config.toml
arch = "vit"
model = "image embedding model"
dataset = "photos of plants, animals and fungi (iNaturalist)"
train_examples = 155796
image_size = 64
crop_scale_min = 1
horizontal_flip = true
translate = 0.12
rotation_deg = 10
targets = ["family"]
num_classes = 181
embedding_dim = 64
norm = "layernorm"
norm_position = "pre"
hidden_act = "gelu"
mlp_ratio = 4
head_dim = 32
fused_qkv = true
bias = "all"
qk_norm = true
layer_scale_init = 0.1
parallel_block = false
inner_norm = false
patch_size = [8, 8]
conv_stem = false
layers = 14
width = 160
positions = "learned"
pooling = "class_token"
am_softmax_margin = 0.3
am_softmax_scale = 30
init = "torch_default"
residual_init = "none"
optimizer = "muon"
muon_scale = "match_rms_adamw"
learning_rate = 0.0022
momentum = 0.9
nesterov = true
orthogonalizer = "polar_express"
adamw_lr_other_params = 0.00081
max_grad_norm = 0.5
max_steps = 5900
batch_size = 256
epochs = 9.7
lr_schedule = "cosine"
final_lr_fraction = 0
warmup_steps = 290
weight_decay = 0.5
adamw_weight_decay_other_params = 0.05
Rows from block 4, named by matrix and row number. Rows with one number belong to one neuron. Each number is 128 + 32 x the weight over the matrix's rms, rounded and kept within 0 to 255. All counts start at 0. Numbers have three digits each.
# fc1: MLP up (model.blocks.4.mlp.fc1.weight, 640x160), inputs 54-107
# fc2: MLP down (model.blocks.4.mlp.fc2.weight, 160x640, transposed), outputs 54-107
fc1.368:163114160117122157103124182110133134148100106105134122181114114142148154190095131159173102134122127103104170113142157167115111058099098156149116134132110112164116
fc2.368:087113117125124111143128097160133140126123124122124132107125132166111133091167130111091133100136125128155092143121113133163130136139157076111129090161165154128105
fc1.369:111141195082137100176142070198165070151156175136116078112123155135063159093200107083122157138089144076111143065114130135075074167166141145152137114143062148174071
fc2.369:132044074177143108164084174191039183114148175132133123157174141133176076204048183222055146140193150137169095137189118027130117064159110095147126112111108112083128
fc1.370:134171110117114161101140130116102135139097102149112129131114119174130137117099126088119118132115092129119199136110131137084116160158112119083116124119134108153161
fc2.370:112101126149145089146120099139110125122147137125164133142134117096140108150147129154142138112126135117131090140136137125186133101090127122141130115153093132118122
fc1.371:113123118132137142106130108151104120108158152127070159139144078154108161169112114171145132101126149087115189163222093154048174112133092132170103106115132179097124
fc2.371:097086103171115134175153129102119189065105089101145093127137113141100122120111133062168131055115166157150159098118133075147177114080147124131138137075210107154127
fc1.372:101167061088124134162138105121121110140172120097130142108138123146105116175078105160141099121119105132169111101102125137090094143138138129153105115099157155134088
fc2.372:135114183140110112112114159134096130136101138164130116150132128089166170108145157097122136100099141112085144137158138129184149111125124129115162137142094100128191
fc1.373:169132163066123065091128175148104157113106185160105175058163165163158122049132098093097056117198057139103071177116100136174171150136108119218137107178103140088058
fc2.373:075121093063136137139131127129194161182115091121132108204192132089122090215180148128189183158116106055104218018208089104104119115072100121019130162140099151159155
fc1.374:129123138120131130139159138122124130108148125126136124125118113121116121118145124125145119124125142143122110122148120113148139133123125104132133129120133115135110
fc2.374:124136125121125127110104124136128126148126125133128128135137146127138128140114138128106126127131115121127134135121134136123119120138134158124126136120127122116144
fc1.375:149136143112110122128126135162118113120089130121127128144116113131113117136147124146133122129120120089161137153117120157147121131136105132117136124128137138142122
fc2.375:106113126137149142128125123091154142125141128150129135119128136123136135112120129128119132120125136152106121106127129082101142122128164121154117141120141136116124
fc1.376:122063239202114102073159146081145162066150218035116096087132115050066155095153183170226144164215117083163082079040138186101255118165000195097176091160140107141062
fc2.376:162207091099207168149053116147132056137099053211150161167038065255159110112174077093086165105081152180161113181163061079117054099136238016152122089169057157134103
fc1.377:118156119112112137121149121115109119116101130127166104137119102124122141117083124115110105101130157138126137118144148122102127158123135119158109114135116131120125
fc2.377:146122134148127108161107135120119117114176135105124167123145159132109094113168121132150143143109106120132151150122118147170136114140115159106096132137126104142136
fc1.378:115055143108153149082125217079119170175131056087077121163169142186137162143101131084076143082104173125052100032101118138180150127168087112145125160066160160155117
fc2.378:171243086137074059128164043125129055178067135118178146188101075075134073102181092151150117197186109101107179116119138066110109143107200144125066077162101185088163
fc1.379:122127130123122126135109109147107114140122119126125125096117121139135141151140158139134141134140123145149142129156145141101136124116136151124105142162139101134112
fc2.379:126127117124131127122132154121136134127121146114122119147142141128127113108129106118136110116118131125103120122110085129136132120140122099127133118096120143130148
fc1.380:103115120162170174105114170164133126083106120121148107207109110160079115097161128144149125118106141090147123117137144163076114170115103144176147124076110147086112
fc2.380:179144073094146103127138131066104116127137143085110137140130190150120112108085125094220124126146130136129177148134119155167176027125140169170143120135172103151162
fc1.381:150130117201101146202217194064186168093143162098140204168148203058056179105163075173110146122089113120079143219129123106147102204146038160024137000030190120144191
fc2.381:034197060134166158114029085194171084222092135116102135123143062135110142082138122090096173118163100147137053072172100136162101082144138039183136255179126180134074
fc1.382:116121106135141133119144152128135134126145137148121129143144148121134120140145121145115127128132136115111134119127125110120111133130143142133133135118133143132117
fc2.382:132142139121120121125119103125125121132118115114121123131128126131129144121115135115137126128128120127142124138121126130130134124128122120128134124133132116115139
fc1.383:199203097168147109027146119134166174086109139177143078218081134057078166137127078137157201088129139104079162139156092130140157115076084180098155135045174054151157
fc2.383:056108158099096132174121140108155134185148129083129151081132147120116089184104134096098091115136134095125096104119142183098102091153161136117097119129093109123122
fc1.384:091118076074157080173159067067072219131071159109193114114055138145218216055131095023050176002172079101103173118102174220188206186114067089087009118096128058072075
fc2.384:211081191232101165070107189182137051179130129130133160159166126102047034208168170222145101255177160162155159169162072009076103024102136186113206094151119159137160
fc1.385:121118131122130112146121120139133126142165159141129140126123106135105120125136140119119129121110116128122104134124134121138118122129126119121138115116142133124126
fc2.385:123154136118130141123135151122138144126101114112131122131126151119144130122137112158125118134145142137130143120139120113110138133139138127148109138135121123122126
fc1.386:130174066098099080116122139170058128129082142174208082191109144182148080177050079081139137127117098039080110221117146154103079179158067095087122187218119128117127
fc2.386:113042066194125153090141053102109124155162147105060147106132151095137175099174220176092159082143130188161135014156115139105163080100200108187104105124119132123153
fc1.387:132143114121163127120164121115137142123095128147152105087168170140140117108146142102133124097111115114166186150095091112175170097149135108139132115128124114163120
fc2.387:116119138120106141135136123101134125137157111127091141171117104090110144178104082125110128135172153143118094117142169158076104146108124127115114133144096147112143
fc1.388:169100117151131123117131083150123158110096148144135151175159107092136125136109130134136108139152147092130130141103128111120118131090132131148141129127114098114131
fc2.388:097134163109115135130147119118118108147151127102115086097110151152100116129134130128120136099117108144126127127164129159143136130144148119102119138100139138143141
fc1.389:088113128109129134150108143165125107135149141100107125146129129103149150130156117170158065105115162134092138120129119133125166105092112115127138169129138136122101
fc2.389:158127123127118121112149127117132132123130108147144138109123138151110109130107144082095155146160104129146118128132132134130093143146141145123126107114128111135136
fc1.390:113134123146126140108132102157134137096094101127092136115123130106108157138115121150136132110141125122165132119122115143156148117102082148104126105147125143172148
fc2.390:128116133111111102145122146103141152161155143135180123109138119133131099094147133127115129156115155141111128130146149124094116138129165110151143145114133120099106
fc1.391:102100067071097153168127104135162093147167108133104232075182126136099103074117076077143054215192159179227188141101194108042132166033227092156113146115060092092120
fc2.391:098117109129090084100146099091139149087110171138119116163107187123089132158167197160104108080095127085130108120146138157150076078184113062056139162163112140194135
fc1.392:119201137146048100109067231061059129000042122084078167178117220029231243200135111133147207107219183065105056229000207062035050084211113062133098134031000146140124
fc2.392:125122167092140139172150121217174114123089249237179082058121132214109047144129168160191103018092098003208085082123171050073043114127140162054114127085136095141111
fc1.393:119105129124118144140117133119134146115132126108113131136142132121135121137146102125134109133128131109131114133114124144162143128135113138129143118116102133141115
fc2.393:135151147127140114123125123125133116133127129145141133126112124122123150106127149144115141127129126139121136113150136113101102142119146114135124126140158143109132
fc1.394:134088145124133128110105133129140134151160097129107137125125104089123146154119119143156113070140135135158131133128134134134144141107098124119110133127112123125090
fc2.394:116160130137127122120141126133130117138108136139144124118125161155122108100154137118118123161126128123107116133130128134133120109149141136132143126130155122140162
fc1.395:141099137146115129141132098143114141140121155126129138130115117133121115124130137136128133115144120118110093145125130130132136149121130153112138115114143109105124
fc2.395:109137131106148135108114148116148112126117115135133118128125144126134132126134125115125110133116134135137142120134116142120129105144138096146120138141121145154131
fc1.396:137142124145111106108158139112112134110128116128110135120105167130137137104104102126090137119134149134114126132123116125116153159106138136153130112129140118103131
fc2.396:130130119089151145124099103123149112147115130116152125130160106112132116142150132124170125143130109133133133134124133149125109108153116118115116144118108127133135
fc1.397:177107072123115094123114093078057069074173097132068134103115137032146143182221113148154089082088153135128093099151104101148096151098131165121058198025094130110151
fc2.397:116178217132117072132110181181174172160123188115162117139077139255105200105087174121112148176118100111077187145184109146058153129184142138076158060177199130149110
fc1.398:162137062172090103090106085137078092065105063072087148096131114130107092162110069055114063121201173113114000108117089065118148057103135114086133100043083020090162
fc2.398:113078155113157191146131140211152164186205184207112198181166102132137168099201088192134221100000110158123234192162121164172142216116091137105179073251221235187090
fc1.399:125118133126126136126137129133104130147136113099133136144105125123120122107129114125167113137143123137121127133124117128119135130127112124119129095140128120131125
fc2.399:135126118129118115122106123132154134124123134149134121111137123131131136150132142124098128120117141138122126116145130135128120123126138126137132154122135129135137
fc1.400:105109118078130163098160174161126145106138098112115129133107090144125121176124137167140118117126133134156105159123146093144114137127114119147109105133168164128131
fc2.400:123139131155103080136084107108138099132122132146136123119132154122142152096134143102138120132125132132113136101141121150125133121114144123138145143097099090122142
fc1.401:131132121113117127135134133099131133125151120143139141128144126123118150138139132118138126136132128120141119113140137127114119126140135128137125134127134121118122
fc2.401:128127123134135133126123124147123129122119123106117123136125129132146126117113124140131133117121119128119137140123116135131136126129119138135143131126133122127127
fc1.402:146162105136121077090141149125149144120160124113116100165171163145138142178089154126070117150102147106120145138127132082081084145132125142107117109103139156160129
fc2.402:143116133099117148118116116145109087119086147128130137119100094149139115075157069128140152117131120131146126089124133137140179131145129119177151147149137115089081
fc1.403:079142021178115135145115091174187255136061055088155181130086164169103189171036108130115162058112209142153103087082098045174159072101110082162106214093137216187046
fc2.403:137160242115080088159154192114096000180234160199060096147153105078139123077164118125168158157119078089090136165160200213177087163073167098146167063120138043124217
fc1.404:126144122116130126125135140125136125139120166140134135127122101121139129123116146106121131140148130155130118118127131115110120133134122103131121124130161106135141
fc2.404:139113120127135140134123126131125135115126099115117126133139147135115124134126122141118129117108120111125129145127120144139136121133125145127137142114102134117117
fc1.405:152128109130026117108095145195148055121132169074143149142128142173065164128111061108170151125025151171073072148066182168051128180119053129096123149114140136179110
fc2.405:125113131125176129150150108182114208122160115207164162160123061035115058096156130181095117149255061089148162157230117055167181077137125160127120046152115124055069
fc1.406:129126142125115134148127130146139112149133126113129150153114129140136120096110127132136100138107128122124125138139122107099120130133132128123122134116122130138128
fc2.406:124120118121140128126119129120112147119125130132144123114139122114126140134147122135116145128148111144128125112118125157132141122121143128130133128140143129127140
fc1.407:194123104179176103133161123182113222218159152186144169110093125159214154158140117057113157103135068175117150106144091053172148143129029123139063098133144074078135
fc2.407:220155157075150170118088088061143167095123075107151199082145146038109223072122108188210162200145127056086190048154146149104085087036185117105173178097159224120130
fc1.408:146117154123129156139134121137103141107100132140118126124139122130107100117143132134134105129132126129141136138125116123127128125123112112119136111121114135135129
fc2.408:114121118142125102120110132117141125128144124126138126132126143121141153133113126138116139120118116128116119115130139138124136126129141136127123124135139119124131
fc1.409:139116133136112121145119121120127153134105126143157119133128128157136134115143190124096148103151107139146162121115151124145132148128137142148140161133126118101103
fc2.409:124156125122141139110154112125104098135136127116065130134139147112120133117130065116159125144125133118095074151141106162110131115105132113126129088137125131154161
fc1.410:141103135151084128120114144117113127138115165102157126111114114134088115142118121125107118135122141112148090144124122128138105137130095139101135133158141102127125
fc2.410:125145128093170143123123140129169113128123113161121133136126135109151132115162155148130127120112110139094164118126147157111144120139169103166108119107130172138101
fc1.411:145121065160113114118048153136150156124138082075143104197100098183160131057142173173095117103147174062203255115168117073106136045176099088156142211177123131085124
fc2.411:148157162080084157084218143193125123116129140136126164010142193117146151161104109134168117191099131194051050144120095199111082219066144142138172017102100111109099
fc1.412:197098179104147153184142115144106140099069151098126107125160088119101128117116068150178117147123109163107136187158116123125172142101174145154126113104139081139118
fc2.412:086147107147116109095096149105176109139179108165123133107108168150153109122119165131071142099151149092137146066122136111137102123161069100146121138142133170138126
fc1.413:123117137156140166189080154147120143110117176134177113051118123099107174244173158153081108126161134031116111119075104122093161093161184086047079131123109145173102
fc2.413:160056077219163154077134179177071138119129095200052018068106113188193083144081111129127160169088093086131160101164140122162106150149071218127085133127145148092191
fc1.414:129155085112063071101100123093080111109094131094141112127121193068190118088152099193176143081141179103072141119169163131114121090158069116141080185105111133160168
fc2.414:126092152145148141156131162159146154178188162158128147147147053187079136191077096100135108127091107114188145140107064119123135152110195150127153070084131106139128
fc1.415:094150126149143124099143153135146163077122172080039124124134125095103172118112150113143115080156183152075147086116109126120127116100099152091171152120107137142150
fc2.415:161153160074115167122133089134102072173106104144167120169171140138124099153147115166141134173131084096154119189172168118155168130197125101129047134166118090128176
fc1.416:120139129112116129127122132157137123109110147139120121105130101119132137132148121127145144119153138129132112148115133136125135116139111142113105124114161141121128
fc2.416:134118122129149130141142125106118144130142118118137146155123161125143113114110133142112103129105113123104130131133116114112127138129142108148149134139112119122126
fc1.417:144132129141136128139123129130103145132135121138147156135134138108144116152134101140135099122130158097113125138123120120098124137108152143126138133099138129145121
fc2.417:126115140108120134120126126121143098113125125117114111122140120144122138113108144119132154121124100147130138129140132142152129128159112121138124137138117124119119
fc1.418:141071124143125147112107127113136131134158127122157144166125143098141091136146111122109126093111113124102136133137118117130111138102131115126142105128123119148139
fc2.418:104159120129147117126126140145108142135107126120119127105133126143093180118132141153143124150139137126145130118123147144126149101152136146141120139121130131118115
fc1.419:144122142159115123142137123110126138138133139130128140115137144124120124131131123127143121124125128118112117130151121127106116150142124143118131132123110153127141
fc2.419:115113122099140132119099136135133121116124132115119125147130116127134133129131129130121123129133125136120129123117123123142144114136142109146127126125145118128128
fc1.420:075165131200122007094114136080094141123129215024132164069122203137113161107071150046084211128114067134027088091196028180181171078079120205017225128150182048178119
fc2.420:152161221144110207196165124161105086136164100209180139190100122079171114154178071175170084080118153120203173165151152065116100148105134083228095084100028195139156
fc1.421:173195146150117069119136104133095138139115171081111174149142087148129165151103143080080084181114103109130167145128116140138137118075082116124147122091170159153107
fc2.421:091084078170192185141113171115167130063114127171162098079102131096144088180107133167181137090119144136121138089132156215180153190176134066135079163182117101126152
fc1.422:110119104146149129101112160093158115125133112129162097142175128155153125136130124157147148126136150094116098112190107105121116120107130124155170137116153090132102
fc2.422:124140122126081120138136090129097120124151123101092110118135166119142113086122136138125114121100115160141139139084151134110109137153124156137135120128124168126123
fc1.423:153086162161110136122118095138091139151127143137146117097124125143114121135146141141140139117120128117102128130152110139091126131106112137100139109144103131125117
fc2.423:098143104106153126119119173124152117102121140110119129146124126123132109121131118110124113122128131132122120124123137121136144118151152106147105129119151129147127
fc1.424:154099085070225222128168225099110107066236162235157233135123121225112112083155044082173141152195077094137188086109127047208110195150191255058000173168107143016078
fc2.424:150104146179016040041065045255130139144096127000124065029163177095192149209051233139048089145045181131105114128089056212060151096105139006178255018077164122178134
fc1.425:128147110138120117162110138113104129120105134149143139126122130124120147124128137124116125148136118099149109131102130117141155109119137139137153120111120152109127
fc2.425:143118148122136135108143109125167125138141128120107123136125138114135121118121121127144136123118152147116135120133131141112108153134125116132112132137127129140120
fc1.426:124210104144125151146116186106092087030124082137162173118143119081153129129110094128093166099123130134182115186169148193097126141114087096149056160138098143165125
fc2.426:161072119106135127103115078052129098169159136063151181095197104114128155109120139138135115115084144118107121167108127144136146154166104085139102131153091114099132
fc1.427:115135101131128126110125121101116135093140116125125133146138136139138149137129119133145159146121144115118116108163155115108090136133150140094131109128124153148136
fc2.427:144132133118126124140128132137130116151136138121143130119128117123111113117128132141119121115136130144133147149116120120137159120127114119161123141118142115102132
fc1.428:143096085108098115124152154109149083133142061169108147095153146129151135179100106154136121072129141185175127123147114141174110122124086154132122142083192163129176
fc2.428:122144098127097136137123105100092172143144175128210053158111168111117155096166155107151202200117111119059122128126102158091174123100185113138136143136085113124079
fc1.429:147148093143099108130116145125121133134138099166113128130143133127100121161109103114132172119124128117122137155136127097130170137134126121148138166151151153120112
fc2.429:102129108114140129143158101146119131121166135092143112154103133140180149114098126147131082130103108146114102114096129157113076123096106064138112063112139113126156
fc1.430:128131138131128108127148120134123129137115142133131124129120121126123127130111134134126114145142125151121108137132125111151138133147124106128143122110128114150134
fc2.430:123136129117129144132112127115127127123137117130132122132128130130144116123136136123130151116114132125140143127121129144114115143131139147134118136136136137115129
fc1.431:120135124136173100126122181097172127168084095085121123083115181175074083158156147136158054203155103173101104137104080180147082134168130116095064159132124180138145
fc2.431:096083118182123147168131142174119148182079169203126127042161107106122228166064138114026151126136177061148167006194198108170140094129089107201145127206230167184098
fc1.432:122142118127140100109134111122116127137131125138135135137123122135140123094114148124142163133135120142103116122138137109116110150139113126110115130140161131110138
fc2.432:137117120130107150138119152134139125116132139129121112118142130139120104144139110135119100114115129129138126130133106136132145110140132126142128116124108122139134
fc1.433:215150148123175162125121102022139187128113173139172110166153145147184045116148167082083153186110119194167105139124167130187153136111036142136160167190045031159234
fc2.433:155063182163103085078197090029125129094123135131085081131204171142000087011137124142123149127154197103124173121214135067064034054177193131098125066132083112116090
fc1.434:118114117100144113130114170137134126110128113146114113147148108137154119136144120136152100139129149139151117145136137139145138126120128134119118156136156129135094
fc2.434:128135144134113133131137100123125114134123140121138129103104144111105179122119129132114147105131114120103128101126099118112126135141125126137135114107122126117142
fc1.435:142113081099132154079147074093148104168171139128162122154112123108101172121093080138135173135119099067101132154153139135155159152088130114171152081128182104132085
fc2.435:140111151176160081188138169156172093092099053140160154100121122140135066087123158117153114169200179177149107093134061151118117096165168146128119164099133165145163
fc1.436:144155118157123145157126087124113122123129134101161122124108118163084162118142156135151131149144116129147110096156147113116146098141072173117108120136138162144130
fc2.436:124093117102101106124139145127147124135136140163114136113136133096163113126127096114100138116097148144104137160104108159120115130109196076138154127120134103124144
fc1.437:150123134111144118105127125143133125111116123140124129142142117110137140149102130121126149149124112149136102168116125127144124147152121125128111148139157113135137
fc2.437:105130124134125142142129130122125128139129120118130123117113134150133121112148136141121111111138126108127138108137132132109126114112132136136140122131103149119105
fc1.438:151103094108219170093099131176101177093114117170186164056123145090106121124151121144135098131167166131167167098163118084102130157082106139052082155111188163061134
fc2.438:111127120152057079145116139139174088134158158130100069163139124168155196113077108142148139125079125126031059113098110156150136100171096110195169087105059087177116
fc1.439:134144126119115146118137143131129109135126123113158100121152136149147139136122118155140124142153147088136112137126104113087154107140145138155155143101133128151133
fc2.439:119133126120116093135123110105128117129156136150111129146116140097116112110119133114126138124115130143142143128113144127136084150126121129099139134157134122101112
fc1.440:054121124107134227176157166209133103091134124144142131022114125113144086140105084121205135109082206127175204071061092057101027207173122083197095018149094180114204
fc2.440:150137181125109020028075099199093159125095166078143150206116152173087152213158185071052074065215109119074214222225119137141223102169075142039095145033097162128000
fc1.441:160118104150143110152118165123141100136112117142145100132158100106125147135119129156098160128113136153129087111087133123142102132122121120122116118134130116100105
fc2.441:111145145119104142110153121116128160115124142114111144127119141141119121090147102137181117106148139128109167139123134130134154130139128144125132168117118143144112
fc1.442:154119127122177100109131159096145100145074121091090171155134103126074146099122217106182150164106141104087159115114111175100079218140103179113101108115177136099143
fc2.442:134090098149152113126121165074130175100142096126123107141116163118118123135119146124155055086133176117145111186124090078135182126116145062172119133083145182112112
fc1.443:115134179176134167137085103135159173163119112119134135078092110125123122156131114138155087107156106163131158101143128103127164135126135087121103111175100155146086
fc2.443:144154095114115074118123172137119159058079116178111062142170128139095133150144119120144079203130116182109142113123138143141146164156097144100124173066192107174158
fc1.444:085193039085168200116185086107239255190053154102123108187164194196116145188139148101135105122071204111133048189082085126187157151109150055181168009177042090115089
fc2.444:200124206157077052125092191117035095046165145091140087110106058117214216096052120096085196067191092055167241150247145117074135105121125236095122133092180109096151
fc1.445:156131097136153146087147175131120139104130102132098159135135107097140144129138111090172118139135138142100137161106109153151136106123101133150114138140138162159147
fc2.445:119124138120175115159103091103053088171120103088147115108119144095149139137120140153109157117105086079166121166164105134091092139108168146157159160112139116115095
fc1.446:137132147146102125165102138120084128105105118119136113131134118125151123133123127113110196130164125168134081134160128124093123111166101131094130132125163115147130
fc2.446:123130093142182149124122127131129149166164156164148151150092155101141114139149129127142063101083108108106164132093111127106118131111156126156132125138127145128130
fc1.447:163045129110140000047000111085151199163049128104101096163143095134034068159109069176254174139231137048081117146162139163253246146109067122112110062231200213023122
fc2.447:238139141035209140194165160168130100117077247117157240030125102196162134156135153135166111173028094185112160167172164143165097199136120113063087204087048000216137
fc1.448:142112179152137133116102117084122129126130115123135119123132125123110131122163142101098138136123128130127129138106130117124132111086137116124151119111142146116096
fc2.448:097153094122140128137118124171139126147114150115100103138084134121138151168095108154150113125146144148119118110139108134109126123146105124116098128149122114145127
fc1.449:129131126138135120130123136140115129132150110142133134124129129131139124139121132146128128108118127115133124135124111118115125137138125139131117140140125126121137
fc2.449:116116128128114128121145124129120131124114134114137101127122115132119125127137127133140146131133131142127127113126143127135128118120116120131140132117122129141120
fc1.450:157098131103145109127123125127132132116169131144144133138144110108111111146126131135132120137133119119119116138097138132126122168143133123124146130120153130081100
fc2.450:108149116143122151114132131138119118147093106118125108126103149159137138124127132126122129106132147133121126122148110122147129090120126124141116135127107128158145
fc1.451:105144138127159103144122106112124138111145137097155164124146132130102127191160108109116141130148152116116114116194119158161142130182159170090106148120096150090110
fc2.451:148111147186124093140200146136136107110099099181140068115129147145155141121149129132145132140137155156099183110149053112140109183117093119145108122088131156170124
fc1.452:159110119159094114089110146124163121155124143132141150125152139094110137136113106112127151131158107119129121138139126123123112101136104073135151135108130145161120
fc2.452:101142133129174162170158114133087140114131110127126120142103128140175150107149131156138118132111130139146134127097136146107132139127173152145115115146137113111128
fc1.453:115127106122175093094044141051063114182055118141127126114123213072161115155155107139096171153094119073103135107130136151161157154143131119157143098138161048094125
fc2.453:151150117138162171126153124193194145072187172153109160142114094151081153143093137122170131106128109158114112141121159103080110104141137117096154115104136166141116
fc1.454:134139125125152119123142165151133101114132119149124123139132123143129148099118121135138129151145120143125134106122109140129167153127096122092123153130178137131094
fc2.454:110136115129112140126124095113122143131129120107129126110123131118139110160139133113107123105119139122123126147140142108127097104130143114161125095129083118114151
fc1.455:152135128094147105163115126110193140127165134127098180175105127153148142109122118134128124103105105134156110104107115118136123110123160107139131115134166172128188
fc2.455:107138100137114133104122127139094127129083120136145096068152113117108137155123132127142127164178153143118150140121147133102136147120120121125151137132107093134096
fc1.456:108103118120129071106194146170146138158018172132044234189124150083073185083161172119137105122124173182181084197112149101132097075155041073168077136152135172158150
fc2.456:132077161182103174104094098000147057120203051108189107075005143087181157083087132168115206102084192071144123122191074170112094139117138185206207160104167092096170
fc1.457:201101105142102114110121134128095139118152119130124144121139124103122109117132098108151103154110132126065111099118141152069102123133135139117107118116113085135102
fc2.457:085144127108168132149127101140131128153113131120137126155104106162113165134129145162121142097157118133177155141132116095179158125147122118134152126146121140115161
fc1.458:142164113209116151192086056217111154117112176203123038094100089085106160176089185140147064124207112145103177001092043093119088098100085124102141162099157180109131
fc2.458:166075197104171193079151171088160145148115020045158110150177119094068178182172160090124164152128155056151102214161181126108181152090148095143162178167171172202124
fc1.459:136114132137143124126124119125136129102114141141128104124164129122121107147133113143136139128117131112129128135131124120145128112120131125135133143107111137115112
fc2.459:121136139121119131127137137124119126140139117137123138142105143130138137108125135134124124129139117131129125130122135132114126142136123136131128108136141114134125
fc1.460:172159093119088087121178180147090000155142156107101141161139183097172131192078056225100138153067191099047181157177127160129121079085196111136038156116093178086133
fc2.460:137060078128153169099127144000158137060138112116136229162148133150096126074110118011079158190184095125195083137108163202078154173093117138075128047169097128169186
fc1.461:135147181080204130110132129110126166160128113062155133097209181168149134096114109094156116141124090083174138115141053143208150144135123039125085111115191145134124
fc2.461:149092098094082113127128175026123076131202113129080124213112079070066086208094174170070136183238191166067067142090178182000139137063128159140102134165065189176181
fc1.462:132156150164124109131145111121119144129111121128118126118142104151104089076150122144126127133133113106119140090140125123103137110150063125112121114124168144106121
fc2.462:128123102105125127115106147131149148126138134152116135123155136122147098165133093114109106118107137169110102138131118146123144133124167129158138133136108103149138
fc1.463:155108041170116179129109015104102128155090108116141158209162048198074132151115141131108205031079142120195147184211107099061114146071229215120198178107052147133092
fc2.463:038142111119101130126117246188160165083119076108138179113140225136145119161130148087167080126123118152143127075146088100142135174215128157183060087124211119114072
fc1.464:116115143123133109151128125135131148134132155150091128159139103127139110117140122124095140131128133150131111118130126125135163134140147115127136161114123118110111
fc2.464:138159132118148163115123130123119094118126110109150125123110146125146155128122137136146116134145092110122140129112126151109104133122115138130122097148127134122135
fc1.465:179088107131181109105167129117130015139062150168129129106155140134115179136113135158126196110097124142095108075135150145083103114145061136149104138143152158165145
fc2.465:094156171162118117181127168095099185093164128093099093142139133129115131057206054098159063096166155117154180184057071134171118146139162121067151148118090132143103
fc1.466:140118136127131125135143136122148118105116141123154128143121126135129129124114124131121119113122147120128102124105124113153100121123129116114131132122165145130126
fc2.466:115151110119118120118116119131132115152136126139104128115128130119129134135141125128119134136128116135131151134153127130111156133114133126147112130125095123116116
fc1.467:146146158167151091109122110137105114149110137106131127161137112109134110143128140125153125096077120139113114109063087117114136138074100108145146066105093157171134
fc2.467:118100111107118149122106140155140130075184123163114133091105163157142104153117174109100135157225144101120152129232167177136165106208095152107099154192134095109091
fc1.468:175115115167151125143140151110098114127089093178130147116134161105157153105124129109128138098100143172120108125105086097141104102149117158128119124071110118140122
fc2.468:117125149078121138123110119113149113118145142126092128151121105127108116148136132156160121142171127087095153152128147152139096164097137102129135142145113123109116
fc1.469:126048078074121113179071163155178052051225130164115079151183087116153227108118085164141130078120143148187119138093247170109150174119045145047157179021181121209058
fc2.469:163175148096146117193163013141157167221152109047146128015030122160150158074112212141119057211106176133088161136080000094169085119120219044202029069128000125070117
fc1.470:124147120115128135147150130123114152131139115102123146123094148113109132111131123129120131119126136138122114124129124140123129135123135118122123110144140114101138
fc2.470:135131122139121124114103137135147111141123135153135120129162110142134123142127128130142124140126132139128145130127119122136124121130121142133133145109120138144131
fc1.471:116121180144132125160184184176174237154143186094174191106090135163078060149153093065124164139099123075127114145161087123071185136182101112060128134082134086105071
fc2.471:111165116026204134081022158060111151150088084113058116187091056118162149099162135255112015124147140187126121133096195107075080090062171066201119106124154165060148
fc1.472:180056212059129061176111142141054036160162100080000190168172118149020029147090223100138132125242240105162091064158025160085130124157131069177116176207142097248089
fc2.472:000129098221124247186060109148165111124111191175168140156031206029125033107193120058143132168060123124152186094136118045174121164055137099069104174044075045153192
fc1.473:133142127174103126144155093112142142148159158130135119103143130138104156132123119121099131132136114105133144124154139127116113134122117099175118106133094144152130
fc2.473:126089113111163114141074136125118134102090114110137119119110161145142114127130157120148142131109145129137091135119108130140151111141135145105097149153163093129124
fc1.474:116126103135131121169135115154154148168134151122131139161107155142139144129101120115103123127126122151137123120185116121140105112157168152139126122111092109131146
fc2.474:156144165132090132118116139115092125109120139148130122086159103103102116119148147124151139144135136127134128125070164128131133155122104140110129138145161137125137
fc1.475:140157136149091176152054108148159128174112183036094000075099206138077083089241091205116120170209111036147093150139136099095112200239104133091150169160175144119065
fc2.475:087168198204203077124154126183092234196112115115041077152180159095053121240098205121075046255064080082239032103114088028183041135010051156144131120193148057253081
fc1.476:125132108136093113133131115111096118135101137112149125103130139107133138143146104129113122119150138119148140144151128139122147099094151134124124151123119094132135
fc2.476:123119151114150141122143135140169133136149134156125122140128139136116114100120136139163127119090131136129138126094139120127112153177112123125120120131122154132120